{"model": "image captioner", "dataset": "photos of plants and fungi (iNaturalist)", "train_examples": 45211, "image_size": 32, "crop_scale_min": 0.7, "horizontal_flip": true, "translate": 0.12, "rotation_deg": 5, "color_jitter": 0.1, "tokenizer": "word", "vocab_size": 1482, "encoder_arch": "vit", "encoder_norm": "layernorm", "encoder_norm_position": "pre", "encoder_activation": "gelu", "encoder_mlp_ratio": 4, "encoder_head_dim": 16, "encoder_fused_qkv": true, "encoder_bias": "none", "encoder_qk_norm": false, "encoder_parallel_block": false, "encoder_dropout": 0.1, "encoder_inner_norm": true, "encoder_moe": "top_k", "encoder_drop_path": 0.1, "encoder_num_experts": 32, "encoder_moe_every": 2, "encoder_expert_mlp_ratio": 1, "encoder_experts_per_token": 2, "encoder_shared_expert": false, "encoder_patch_size": [4, 4], "encoder_conv_stem": true, "encoder_layers": 14, "encoder_width": 128, "encoder_positions": "sincos", "fusion": "cross_attention", "label_smoothing": 0.1, "decoder_width": 256, "decoder_layers": 8, "decoder_norm": "layernorm", "decoder_norm_position": "pre", "decoder_activation": "gelu", "decoder_mlp_ratio": 2, "decoder_head_dim": 32, "decoder_fused_qkv": false, "decoder_bias": "all", "decoder_qk_norm": false, "decoder_parallel_block": false, "decoder_dropout": 0.1, "decoder_inner_norm": false, "decoder_positions": "rope", "decoder_cross_attention_every": 2, "decoder_tie_embeddings": false, "residual_init": "scaled_by_depth", "optimizer": "nadamw", "lr": 0.0015, "beta1": 0.9, "beta2": 0.999, "eps": 1e-08, "grad_clip": 3.0, "steps": 6800, "batch_size": 128, "epochs": 19.3, "lr_schedule": "linear", "final_lr_fraction": 0.1, "warmup_steps": 130, "weight_decay": 0.1}
Rows from block 3 of the text decoder of a small image captioner, named by matrix and row number. Rows with one number belong to one neuron. Each number is 128 + 24 x the weight over its row's rms, rounded and kept within 0 to 255. All counts start at 0.
After each neuron's rows are labels from the 100 texts, of 14976, where the neuron reaches its highest value: "tokens" is the input token at the peak. Only what is clearly more common there than usual is listed. The data: photos of plants and fungi (iNaturalist).
# fc1: MLP up (decoder.blocks.3.mlp.fc1.weight, 512x256), inputs 0-127
# fc2: MLP down (decoder.blocks.3.mlp.fc2.weight, 256x512, transposed), outputs 0-127

fc1.127 [129 141 130 143 124 178 174 139 138 167 156 152 149 147 133 130 125 140  91 109 145 177 100 135 123 127 114 104 125 118 149 116 132 118 121 155 108 161 138 135 146  95 137  99 122 106 152 161 129 102 106 113 151 122 146 132 140 150 129 133 167 105 145 153 124 106 173 127 163 126  77 148 130 131 137 126  83 156  70  91 139 141 175 107  86 108 127 117 162 114 146 110 141  99 109 142  91  96 136 134 128 116 106 162 116 131 124 130 171 117 153 164 129 126 104 105 128  85 159 115 121 112 108 112 152  98 117 110]
fc2.127 [164 151 150 136 125 168 134 124 150 175 151 162 140 104  78 130 121 101 104 130 124 136 100 110 149 137 137 107 120 110 138 120 143 173 124 112 113 172  97 169 148 109 145 126 125 154 113 155 134  73 122 107  96  96 189 150 104 130 142 163 137  86 148 119 161 167 156 114 139  99 143 115 139 118 129 100 133 155 140 131 135 123 135 126 150 129 152 103 154 148 155  97 153 189 118  97  88 149 131 166 156 107  96 151 148 189 136 114 143 148 111 169 137 104 168 111  97  97 132 129  98 105 194 110 150 119 184 124]
tokens: "douglas"; "balsam"; "sunshine"

fc1.473 [133 125 124 101  69 175 145 113 118 138 143 162 160 124 115 132 159 126 128  99 149 116  88 141 150 106 130  87 137  70 101 142 131 123  99 114 123 120 131 162  97  43 157 132 136 119 120  88 165 126 108 149 132  96 149 157 119 158 107 109 145 118 160 135 128 143 157 111 141 124 122 157 162 112 100 130 134 144 115  84 140 126 152 115 136 123 131 140 158  97  61 153 135 123 124 127 152 121 127 139 146 132 102 168 124 158 118 115 135 144 111 107 145 133 104 112 130 126 153  86 165 139  85 129 113 104 132 126]
fc2.473 [128 146 167 116 132  47 121 151 100 128 143 137 102 135 106 162 130 153 124 124 106 118 199 136 143 131 140 108 136 130 119 125 148 152 128 147 141  87 136 140 118 124 158 149 139 154 171 148 134 103  84 125 151 109  96 107  79 120 193 132 105  79 127 139 162  88 114 106 134 109 155 153 102 138 110 132 135 158 133 108 115 109 100 123 138 144 144 118 150 107 154 103 128 139 135  94 134 124 140  99 148  90 143  86 143 126 131 133 153 123 109 111 172 121 126  72 176  97 117 112 125 174 109 142 166 166 123 183]
tokens: "chicken"; "amur"; "-"; "stoloniferous"

fc1.379 [146 110 111 101 137 145 156  87 160 123 145 142 175 160 111 120 115 133 177 123 142 156 111 107 148 121 121 131 121 109 133 107 179 135  95 125 122 158 119 108 151 108 127 129 114 101 145 147 114 126  76 141 106 147  86 135 101 104 149 109 120 134 138 154 161 140 162 154 121 150 121 137 145 102 116 156 127 143 112 118 152  90 137 104 108 130 106  89 158  79 136 168 100  96 155 148 114 140 121 154 172  99  97 150 123 139  93 130 112 143 120 100 114 181 112 135 102 104 102 174 128 163 183 116 142 115 171 132]
fc2.379 [130 110 128 168 114 106 143 119  71 148 144 124 163 161 111 108 122 160 147 116 136 132 131 113 162 121 167 112 120 133 131 100 154 164  87 144 132 141 156 133 123 109 131 138 127 121 137 135  95 105 119 149 149  94 149 156 142 175 174  92 142 114 136 109 138 156  98 173 145 131 165 140 132 153 145 152 127 136 116 142 107 150 125 121 162 115 102 143  96 137  92 137 131  84  80  79 128 133 131 105 150 144 143 135  93 161 107 170 152 138 128 134 130 109 132 110 140 125 110 137 134 148 135 136 155 107 133 138]
tokens: "shield"; "pedunculate"; "rim"

fc1.107 [126 110 132 156  99 160 151 143 120 117 128 153 134 158 143 164 150 109 178 114 128 170 131 100 114 151 155 101  93  94 120 128 140 102 133 104 111 122 112 145 152 158 123 104  67 122  62 136 100 138 121 143 116 151 130 114 130 170 161  98 131  85 181 146 131 130 122 175 132 125 150 133 138 136 142 125 118 161  81 135 124 121 170 124 137  95 145  84 168 118 125  87 133 168 142 139  96 141  71  96  76 105  97 133  78 139 102 131 123 158 136 148 120 104 130 103 114  93 162 131 138 154 119 123 135 115 118 139]
fc2.107 [128 124 112 133  98 141 147 110 133 160  98 147 135 140 115 140 133 154 193 132 188 108 102 115 138  92  94 115 120 113  98 106 145 107 149 130 155 159 145 108 129 145 101 119  86 130  80 135 133 147 122 104 122 141 100 137 129 155 136 183 162 123 109  97 131 135 130 124 104  90 153 102 172 132 126 141 138 164 121 108  89 155 114 138 130 154 145 111 136 108 156 106  86 165 123 148 125 162 119 123 107 120 112 144 137 157 145  98 130 135 120 136  85  99 112 182 142 130 159 111 125 166 123  91 167  58 133 146]
tokens: "("; "family"; "rubus"; "joshua"

fc1.298 [ 99 142 133 121 105 156 104 127 121 175 110 130 154  98 145 145 141 144 132 100 142 144 136 113 138 139 118 142  91 121 163 155 183 116 191 123 139 108 112 140  90 151 139 156 138 175 113  92 169 134 180 128 112 105 141 101 139 120 122 152 130  72 196 137 122  88 114 148 156 152 115  71 126 122  97 140 151 110 134 112 120 113 157  99 135 138 125  97 104 165 154 152 177 124 140 179 125 147 140 106 100 129 175 130  82 160 108 117  95 170  71 120 110 130 101 111 115 122 114 126 162 100 140 130 112 146 113 131]
fc2.298 [108 112 168 132 115  92 136 112 138 144 144 127 107 117  97 136 117 169 116 167 130 122 170 123 117 131 128  74  98 135 126 160 133 143 147 149 143 115 101 135 142 136  85 154 150 136 144 139 137 147 136 139 130 156  94  89 143 122  98 156 148 143  44 135 160 106 168 131 104 109 135 121 141 144 128  92 173 159 137 128 124 155 122 136 122 132 111  75 154 115 150 138 112 154 126 150 121 135 106 116 116  87 155 115 157 147 159 124 134  99 108 109 141 146 116 154 109 122 108 130 133 105 127 130 143 150 120 145]
tokens: "family"; "brown"

fc1.339 [ 82 150 111 145 110 148 136 101 113 154 157 148 142 136 117 117 129 165 116 148 103 121 112 116 143 104 139 145  68  70 169 127 125 101 129 161 147 140 101 158 133 155 113 138  92 148 106  75 129 173 115 130 116 131 126 103  77 122 109 137 150 112 173 149 127 107 137 135 121 147 102  65 109 134 172 119 157 112 145 122 116 132 104 107 120 133 150 105 145 155 152 134 136 104 126 143  96 124 131 120  93 106 183 168 119 116 168 132 129 133 126 104 128 129 108 117 144 106 154 112 167 127 140 154 107 115 125 155]
fc2.339 [ 72 157 136 148  78 132 158 119  96 125 144 105 134  98 118 134 144 163 102 130 103 120 101 167 157 121 131 112 136 138 117 151 138 142 124 171 162 123 136 125 129 172 133 109 124 172 106 127 110 109  99 139 152  98 128 114 152 137 119 162 150 109 175 138 143 131 171 134  89 123 144 104 108 131 154 159 122 113  73 106 143 131 153 131 148  89 110 134 115 122 127 121 139 110  98 129 117 113 157 112  82 112 122 102 181 158 127 173 152 138 131 135 133  96 109  99 142  83 119 128 150 139 102 133 120 135  93 165]
tokens: "multiflora"; "triacanthos"; "splendens"; "odorata"

fc1.7 [101 124 115 141  93 140  99 129 113 114 114 145 136 119 134 137 129 100 125 109 157 136 103 118 157 139 143 110 105 138 131 134 137 140 113 129  89 136 107 123 121 140 123 107  99 129 119 109 137 110 137 124 139 114 158 135 173 168  98 136 128  70 186 145  93 147 124 119 152 155  71 205 143 142 105 147 113 172 124 145 149 141 156 128 129 137 135 120 135 150 111 110 122  90  85 141  94 126 169 125 142  75 136 170  88 156 105 136 160 143 140 167 116 165 136 126 148 123 157 103 143  95 127 173 123 136 143 107]
fc2.7 [113 133 132 140  87 144 142 143 147 137 140 153 131 109 120 110 166 138 138 124 108 129 115 132 114 122  80 109 155 141 167 159 115 122 139 137 135 127 141 138 129 128  74 123  84 103 134 122 150 134 117 124 156  79 110 125 110 121 124 116 125 164  29 147 150 112 153 124  89 104 121 114 115 135  99 127 131 116 191  93 159 135 102 106 121 182 140  99 126 133 143 106 109 197 119 145  88 156 127 104 137 166  90 104 149 133 179 168 108 118 119 141 122 121 148 173 151 122 163 125 113 133 112 123 115 109 118 131]
tokens: "lawndaisy"; "oak"; "trillium"; "("

fc1.240 [ 84 123 104 164 146 150  87 130 118 148 125 149 146 152 140 216 148 159 145 143 109 126 109 126 114 123 160 108  93 120 156 165 137 139 147  99  89 174 127  98 132  67 140 161 136  95 137 162 153 117 106 143 131  73  88 106 139 156 107 121 107 137 148 143 137 146 124 128 110 122 150 140 123 115 165 117 159 112 111 117 127 139 141 136 116 106 126  82 157 102 125 113  95 113 150 101 105 160 110  67 152 124 118 158  90 128  92  82 146 123 141 127 143 140 137  99 159 128 120 161 183 115 150 109 155 114 132 129]
fc2.240 [156 111 153  83 135 142 128 129 110 158  74 135 101  96 112 115 146 126 149 133 154 117 144 133 127 120 116 151 140 156 185 108 105 142 135 106 117 143 114 110 136 161 142 141 105 120 135  97 169 115 100 112  87 156 122 133 177 115 118 143 131 114 166  62  86 141  76 152 123 105 138 110 120 174 131 135 108 149  96 101 122 156 114 114 159 140 157 129  70 123 142 135 103 149 116  45 170 125  98 142 169  81 144 147 137 137 115 134 141 157 137 116 142 119 164  96 134 148 105  81 159 140 116 103 152 141 155  94]
tokens: "family"; "<end>"

fc1.425 [126 102 122 104 106 141  81 105 128 137 112 142 133 101 160 128 144 109 134 121 168 143  87 103  90 135 104 162 145 117  93 101 127  92 115 118 125 151  91 120 123 116 142 166 164 128 145 123 121 154 122 150  86 144 104 121 110 140 153 118 133 128 137 177  87 123 139 132 141 131  95 151 128  82 111 145 139 152 138 110 116 122 139 123 104 123 138 139 148 127 123 114 177  89 161 137 133 149 121 134 128 129 144 171 127 111  93 121 132 158  96  98 135 122 130 138 112 110 119 103 175 127 123 163 113 130 125 108]
fc2.425 [104 144 116 105 150 138 122 132  88 118 104 127 151 135 132 127 119 140 154 148 126 154 124 117 104 141 130 157 147  99 114 121 100 162 135  85 136 138 115  89 144 122 158 121 191 132 123 136 134 108 129 114 106  83  70 123 139 130 101 134 108 109 177 115  73 118 116 153 159 146 109 128 130 164 102 149 141 154 158 129 135 142 132 120 120 105 141 173 131 133  95 128  70 104 151 163 118 162 126 182 104 102 113 174 145 103 101 125 129  88 134 138 138 109 157 154 119 111 141 108 139 147 124 148 148 146 133 155]
tokens: "california"; "-"; "corn"

fc1.116 [104 153  99 107 101 147 148 136 136 113 108 157 190 137 122 123 123 112 188 108 139 152  95 127 119 132 130 120 122  93  93 137 133 106 136 103 123 161 154 129 124 110 134 145 125  95 138 134 139 144 107 138 105 105 131 124 100 127 182 123 130  53 171 117 106  55 154 128 138 130 127 144 115  82 133 145 133 136 113 134 129 125 137 118 112 138  95 136 133  80 139 110  99 172 135  90  91 124 145 127 124 154 154 137  75 110 106  86 135 129  94 131 140 153 119 136 114  98 138 161 155 161 188 112 141 117 103 150]
fc2.116 [121 123 151 145 108 123 124 161 104 131 152 123 130 121 150 110 118 140 156  94 133 175 154 138 106 104 148 145 179 178 136 144 145 151 169 122 177 148 121 110 114 150 134 105 129 123 128 127 123  74 137 133 129  81 151 146 156 138 138 179 153  88 113 121 147 109  66 124 135 145 131 144 145 116  89 169 110 110 113 150 138 139 148 122 107 122 147 118 149  80 133  88 119 121  98 120 119 118 136  84 113 135 174  97 116 136 131 145 155 131 124 111 158 117  99  84 105 109  99 147 197 136 156 128 133 140 110 197]
tokens: "family"; "-"

fc1.476 [134 136 129  95  86 140 117 123 141 113 107 108 134  85 141 119 152 143 149 116 113 164 105 127 105 129 118  73 104 139  96 141 122 103 144 136 137 139 114 118 124 154 147 100 129 104 125  95 152 125 132 156 113 132 146 128 117 110 110  87 163 124 155 147 109 147  59  97  88 133 131 116 130 119 129  95 178 104 119 118 151 139  77 106  81 125 174 142 158  84 134 154 125 134 123 128 138 112 132 119 111 161 112 162  72 123 137 143 178 131 114 124  81 148 152  74 111 173 121 141 124 121 155 137  85  76 175 120]
fc2.476 [129 101 137 138 161 153 107 200  80 126 147  81 114  85 170 133 135 124 107 165  98 129 136 110 112 127 148 148 110 168 146 117 119 125 156 104 115 128 137 122 124 139 157 129 163 130 114 122 160 121 110 122 147 140 131 157 169 156 175  95 123  83  78 141 128 143 131 147 104 150 116 171  90 182 142 121 106  92 130 155 154 134 148 117 130 106 149 115 136 117 132  75  97 127 120 156 141 128 135 113 129 128 129 113 130 129 135 119 152  94 126 131 105 151 131 115 157 119 149 147 170 107 131 111 113 112 151 156]
tokens: "fungus"; "plantain"; "anemone"

fc1.440 [126 174 164 126 114 145 161 107 104 121 116 129 145 100 123 128 103 115 114 153 137 111  88 109 117 115 110 134 123 147 121 119 150 115 110 121  83 144  83 113 157 143 144  73 100  98 146 136 105 121  70 159 136 125 122 103 125 135 164  74 124 145 145 153 104 135 170  87 128 133 158 106 118 101 115 104 143 147 143 142 148 106 113 118  73 104 132 144 162 133 148  81 114 108 104 150 103 151  97 144  64 140 126 159 116 111 155 142 153 133 135 139 134 108 135 155 112 137 118 122 130 163 122 112 137 133 140 152]
fc2.440 [134 128 178 135 163 143 131 155 124 130 176 121 158  98 114 105 109 119 115 125 126 128  80 140 183 136 145 155 136 114 180 100 125 123 125 149 136 129  87 146  40 102 125 168 136 195 135 102 105 122 159 130 127  90 112 104 118 126 102 136 121 129 124 133 143 146 128 100 104  95 125 110 125  95 141 131 120 114 125 117 120 126 147 107 188  79 134 122 111 158 147 103 162 122 145 154 114 125 194 117 154 125 120 132 134 140 148 100 161 147 123 131  97 108 105 115 130  68 165 132 100 137  90 155 153 166 126  99]
tokens: "asteraceae"; "dryopteridaceae"; "rubiaceae"; "aspleniaceae"

fc1.295 [110 147 131 156  86 138 151 136 166 122 129 115 146 145 130 110 132 124 126 100 108 104  74 159 125 117 174 134 118 142  97  81 110 136  98 147 154 135 142 145 158 154 147 156  77  95 118  86 135 165 113 118 156  99 119 148 138 149 115 115 154 133 106 164 143 139 117 166 154 143 125 132 130 112 140 125 126  77 103 102 115 124 114 114  65 139 161  98 106 172 142 140 136  92 108 160 143 128 134 115 133 109 134 134 176 119 143 162 172 135 173 174 132 103 126 134 101  92 165 113 141 114 154 106 163 118  98 109]
fc2.295 [126 164 147 161 134 150 154 104 105 119 118 137  74 142 171 114 108 129 110 123 131 136 129 159 133 143 140 138 146 126 148  71 149 118 113 181 122 128  81 120 110 117  90 138 153 152 123 114 120 132 140 153 107 150 101  62 135 115 137 157 124 122 109 107 107 142 134  99 168 114 101  92 129 114 152 111 123 154 153 134 156 173 170 115 115 147 151 116 111 151 135 120 130 116 150 152  95 144 125 150 144 130 126 167 123 100 143  87 130 145  92 148 121 148 133 162 114  81 122 181 111  96 128 136  60 135 136 111]
tokens: "asteraceae"

fc1.503 [154 117 106 162 108 149 134 117  90 125 113 132 110 146  96 146 163 129 123  80 145 157  92 140 129 117 154 145 142 105 132 112 118 121 125 119 146 191 115 117 121 170 126 150 112 109 112 142 130 126 150 135 144 106 131 117 118  98  80 132 140 133 136 156 112 128 139 119 139 135 148 100 116 134 128 139 192  81 118 112  99  97  90 116 109 164 114 106 171 125  83 132 125 145 148 102  96  87 129 108  88  99 124 202  92 115 135 142 130 138 133 128 126 117 144 123 145 124 151  70 148 110 132 113 115 137 128 104]
fc2.503 [131 118 142 137  98 120 135 158 101 115 127  73 111 118 117 145 144 133 106 151 157 117 107 141 153 162 142 145 125 106 127 130 131 149 121  86 155 128 120 136 176 137 102 132 155 162 119 145  90 153 136 126 130 103 133 190 165 151 152 102 130 135 155 143 123 153 118 103 130 159 143  75 103 137  97 121 155  96 137 129 111 108 117 101 155 107  80 117 101 104 103 117 141 116 133 125 124  95 152 143 125 106 123 131 116 153 110 153 159 144 125 136 128  90 119  96 122 115 167  60 140 132 140 150 188 141 123 164]
tokens: "herb"; "altar"; "foot"; "adder's"

fc1.17 [153 163 132 138 122 148  89 132 144 159 153 108 137 136 161 106 123 152 107  94 175 118 113 125  93 139 150 129 148 117 119  82 121 102 109 136  94 146 125 132 140 148 142 141 113 178 108 121 154 151  83 105 135 117 107 118  97  83 142 135 137 138 117 113 123  87 137 103 106 142  81 109 150 123 139  79 118 109 117 122 155 107 128 112 140 142 152 111 172 147 161 132 131 121 117 130 128 130 128 136 114 130 185 124 102 150 136 148 144 145 122 107 102 100 107 168  93 147 123 141 177 165 172 133  89 104 127 142]
fc2.17 [110 120 147  91 138 105 161 179 128 101 100 167 136 134 157 142 126 159 129 122 112 126 149 131 151 124 125 133 100 127 123 173 107 141 131 143 159 119 102 121  81 143  67 123 162 135 167 140 108 133 154 167 120 138 145 149 122 136 116 111 120  98 199 137 132 159 178 136 122  99 163 112 136 132 133 151 131 127 155 109 112 100 172 113 125 127  99 141 125 152 109 115 140 124 123 137 130 124 187  95  94 117 120 115 111 107 122 144 172 137  84 171 155 167 147 106 133 141 125 166  90 108  96 141 125 126  99 135]
tokens: "polypodium"; "pinus"

fc1.424 [ 83 141 139 102 113 128 128 121 121  96 146  95 109 106 120 135  95 114 101 162 141 142 136 131 130  88 151 129 135 111 143 190 120  76 158 143 144 107 132 173 169 110 139 126 148 164 145  84 162 108 122  73 130 159  79  97 108 151  77 155 159 129 143 125 102 128 179 126 177 145 145 137 163 109  96 127 130 108 103 151 161 152 160 130 145 163  95 137 149 104 128 126 133 115 130 134 132 145 155 152 128 157 132 156 118 127 137 100 130 121 118 141 134 128 131 146 125 119 112 104 118 115 115 134  80 120 116  86]
fc2.424 [133 127 131 134 145 159 145 136 151 137 139 134 139  86  71 118  97 103 153 151 158  99 104 148 157 114 109 124 109 125  86  75 124 115 143 126 133 130 152 142 121 138 132 127  96 144 107 138 133  85 108 121 129 131 152 155 140 168 144 114 107 115 192 157 103 145  69  87 130  97 128 131 106 141  90 114 101  73 129 123 148 134 107 104 127 135 140 151 134 155 151 173 144 117 124 137 183 161 118 117  80 165 129  75 113 140  93 119 106 136  71 136 129 127 128 102 108 179 135 137 120 130 140 129 139  84 147 106]
tokens: "family"; "rue"; "sheep"; "wandering"

fc1.202 [137 162 106  82 128 160 116 104 124 187 139 125 177  94 126 170 137 144 148 120 105 156 104 110 122 164 139  99 148 142 120 100 192 127 129 133 155 151 126 147 160 147  89 134 101 184 112  92 122 129 146 154 130 121 156 112 153 116 117 108 108  95 134 146 132 123 138 168  96  97  80  99 126  84 125 120 114 160  98 116 131 151 135 124 141 130 146 125 136 160 137 124  92  87 119 122 164 126 118 139 149 135  95 136 138 139  90 140 166 108 143 133 118 143 125  51 101 112 121 142 120 119 164 134 141 131 133 133]
fc2.202 [149 113 104 111 145 109 107 124 147 135 153 107 178 129 103 165 146 101 152  96  99 131  92 104  91 166 128  93 146 104 149 167 157 103  73  78 111 146 129 104 180 119 104 138 128 136 166 136  97 125 153 168 122  97 131 125 132  91 137  87 117 125 183  90 151 101 125 187 149 167 138  91 126 117 113 103 144 125 144 140 146 116 154 135 129 131  88 101 147 142 119 172 152  94 120 128 173 116 133 142 141 129 101 115 149 175  92 157 158 102 147 126 117 110  93 138 141  82 138 116 100 118 132  87 136 138 136 131]
tokens: "shield"; "maianthemum"; "-"; "michaelmas"

fc1.346 [107 149 133  97  78 110 126 107 122 138 151 131 135 136 150 135 130 147 163 146 146 131  91  97 147 126 173 128  91 123 128  95 135 112 158 123 128 134 118 134  79 158 159 141 140 157 104 118 144 132 110 110 135 123  77 104 114 108 100 153 105 128 129 148 104 174 156 133 106 153  99 118 175 140 145 131 155 168 116 144  98  90  99 118 142 169 127 114 158 122 120 149 139 145 152 118  84 130  51 161 112 133 136 136 120  68 131 120 108 128  99 161 154 103 138 141 121 152 116  99 138 140 183 126 139  93 131 110]
fc2.346 [123 134 154 137  89  95 150 142 143 150 124 141  80 121 153 111 123 139 101 168 112 124  66 136 155 118 123 114 147 168 135 152 132 106 134 118 158 127 118 132 140 141 117 167 152 150 172 143 118 122 134 126  83 149 134 145 101 127  95 154  87  91 123 131 139 150 139 133 142  96 166 133 116 141 129 115 136 149 153 143 104 161 134 116 107  83 104 128 113 156  78 136 115 134 105  90 110 123 115 120 126  61  82 106  79 148 151 122 145 134 119 136 125  70 156 117 136 189 183  86 119 151 130 140 164 160 131 144]
tokens: "herb"; "hottentot"; "partridge"; "jack"

fc1.456 [134 133 114 134 110 165 109 146 127  95 132 112 139 107 122 120 140  97 155  91 126 158 145 138 136 145  83  81 135 143 154  93 117 121 119 120 153 136 154 116 156 115 145 115 102 134 110  99 167 130  93  94 104 161 143  97 130 114 127 143 141 145 163 110 114 137 133 144  94 133 130 144 131 114 146 122 109 143  94 162 145 126  89 116 142 151 147  45 131 114 136 124 102 136 176  96 112 171 140 115 111  96 152 126 109 124 115 127 142 114 164 112 160 152 149 111 135 135 131 139 139 148 161 133 130  90 172 118]
fc2.456 [138 145 124 140 112  93 163 135 168 117 156 140  90 140 107 144  98 121 110  95 151  89 136 156 112 105 115 143 147 120 140 127 125 134 106 110 118 135 136 142 140 134  97 105 147 109 170 149 122 141 135 158 125 135 180 103 109 103 136  85 157 128 154 119 105 142 125 162 141 119 159 117 109 130 166 107 165 135 137 127 109 180 139 123 142 111 106 140  95 157 104 119 126 122 121 124 155 140  98 119 127 136 121 134 114 170 115 128 143 128 114 137 117  94  95 115 108 146 110 196 119 139 130  90 170 110 140 103]
tokens: "("; "helianthus"; "erigeron"

fc1.258 [132 148 101 112 120 126 101 127 159 133 152 129 114 129 132 139 123 124  85 133 107 169  88 106 133 156 156 150 141 132 123 149 135 117 157 140  93 150 145 103 140 145  64 137 100 140 104 100 106 135 145 123 137 137 114 123  62 120  93 132 157 131 161 169 143 134 148 137 151 108 107 147 108 131 155 127 121 120 148 130 132 106 145 144 112 135 144 144 155 125 180 104  71 118 141  94 126 122 129 103 146 147 124 173 111 128  90 140 137  65 107 127 151 127 146 108 143  66 147 148 149 120  89 146 125 117 111 138]
fc2.258 [165 118 137 141 134 130 128 102 154 133 184 118 109 131 117 143  99 116 138 157 150  95  88 129 128 137 162 136 110  84 136 118 135 142 125 107 139 162 125 122 129 197 100 146 130 138 103 103  91  69 109 139 118 166 144 129 113 146 163 121 168 142 212 122 136 125 136 161 142 123 138 112  95 127 118 119  79 149 149 145 107 127  93 151 132 112 150 168 130 163 111 132 120 144 142  87 141 115  83  93 112 118 179 123 117 158 134 147 164  96 126 144 128  87 128 105 146 101 120 130 129 100 124 112 132 124 156 151]
tokens: "douglas"; "balsam"; "tulip"; "goat"

fc1.341 [116 144  90 124 141 130 122 151 158 152 125 123  89 140 140 128 143 148 113 138 143 111 121 138 152 107 132 120  96 148  78 142 102 112 164 128 148 116 134 130 111 174 134 133  85 136 130 102 145 119 122 114 107 126 141 118 144 113 103  77 136 129 193 165 124  83 125 185 100 121 118 158 134 171 150 115 141 123 135 127 108 106 164  84 118 105  92 136 116 128 123 101 117 153 179 105 131 106 143 153 127 141 154 159  78 111 110 135 115 132 118  98  85 133 125  66 120 139 155 136 166 124 121 140  93 163 114  83]
fc2.341 [147  86 155 129 126 160 100 101 152 152 114 126 148 117  90 133 108 126 151  96 140 110  82 134 138 132 139 131 160 155 127 148  99 122  94  92 160 109 102 133 121 125 134 140 164 147 146 153 126 149 109 148 155 125 115 109  95 148 109 118 133 126  48 108 132 124 123 100 135 110 169 121  94 134 142 135 114 152 138 113 123 125 139  99 131  99 134 137 115 138 135 111 114 171 137 168 120 117 125 134 132 112 154 161 116 140 159 129 129 115 102 169 124 143 181 145 157 126 176 109 124  91 105  93 140 166 111 115]
tokens: "family"

fc1.363 [138 164 132 134 171 177 135 149 132  92 108 141 115 104 179 112 121 176 139 116 132 117  88 126 137 119 151 133 145  92 124 134 162 111 151 127 117 138  92 124 109 124 130 135 121 142 122 115 164 136 115 116 131 129 139 151 103 176 125  88 141 128 160 140 130 113 150 155 109 126  71  83 113 106 141  90 132 119 121 130 121 130 144 136 116 170 141 132 135  96 108 123 138  89 180 182 134  94 109 127  88 102 147 196  92 142 126 140 123 130  98 101 130 157 144 117 146  94 134 132 115 103 166 131 123 101 131 104]
fc2.363 [122 178 154 126 118 135 126 139 179  96 113 109 175 116 108 172 129 117 129 155  87  79 146 130 150 163 115 117 135 105 147 136 135 126 150 126 160 103  95 124 109 119  78 138 156 128 148 100 131 135 127 155 136  79 137 129 160 109 109 118 116 119 112 121 128 138 139 107 119 121 136 100 123  90 133 133 133 116 127 137  98 128 143 127 128 125 138 140 143 135 113 115 152 110 135 179 154 143 110 112 132  74 127 140 161 146 138  91 191  94 112 130 126 165 134  85 134 114 103 165 128 166 106 134 111 138 123 145]
tokens: "seal"; "cactus"; "flatweed"; "anemone"

fc1.97 [144 154 109 109  88 141 176  81 113 120 154 146 114 123 106 140 133 145 141 120 139 139  88 143 144  84 114 148 131 106 159 139 142 146 133 174 144 118 116 137  72 136 155 154 152 166  64 119 200 113 195 129 142 131 145 115  99 147 118 121 111 120 105 121 120 137 153 112 134 152 112 139 140 118 160 107 101 115  90 158 104 118  67 124 138  75 132 113 177 127 108 129 115 124 135 144 110  84 102 141 128 177 126 122 102  94 133 112 145 119  93  60 143 100 187 120 132 109 134 132 143 106 121 135 134  99 140 114]
fc2.97 [154  69 151 109 106 128 113 113 113 114 133 109 114 163 104 134  74 152 122 117 130 112 161 122 142 131 137 107 105 131  86 125 142 137  96 145 107 124 111 139 131 135  93 113 161 109 157 177 117 116 113 157 127 192 126 138  89 130 114 126 111 144 169 125 108 102 112 161 107 163 163 165 144 143  89  47 139 129 125 150 137 126 152 136 127 122 105 132 129 124 165 124 128 130 113 168 107 162 153 146  64 135 144 166 144  91  96 121  94 110 105 114 122  95 164  94 129 165 153 132 127 155 132 127 129 119  83 136]
tokens: "family"

fc1.504 [109  99  97 146 135 159 153  93 141 105 139 158 118 140 110 157 135 117 151 153 123 193 119 143 151 116 116 162 102  73 165 133 103 122 119 127 118 119 104  97 118 147 117 125  98 106 165 112 115  99 108 161  96 104 132  83 133 153 135  98 112 117 109 188 123 121 124 123 147 179  85 142 108 141 114 164 128 103 137 111 161  87 107 149 111 112 101 115 163 108  98 120 165 133 112 126  73 118 122  99 126 112 172 151 153 106 149 151 149 142 118 130 125 137 131 117 132 146 125 160 129 129 112 123 122  98 132 143]
fc2.504 [121 126 181 133 119 142 124 139 146 131 137 163 137 117 152 126 151 148 159  81 109 113 140 135 102  90 137 148 133 115 137 152 121 134 111 145 112 141 114 100  92 130  99 134 130 134 152 122 127 114 165 157 150  89 154  84 142 130 119 144 160 155  68 109 101 138 104 119  99 133 121 112 125 165 167 164 101 125 119 133 128 130 117 192 148 133 112 151 155 150 144 139 155 101 123 135 163 153 115 104 142  96 123 151 163 140 161 159 138  86 166 192 115 146 136 143 117 175 130 110 149 145 104 108 152 140 132 116]
tokens: "lesser"; "greater"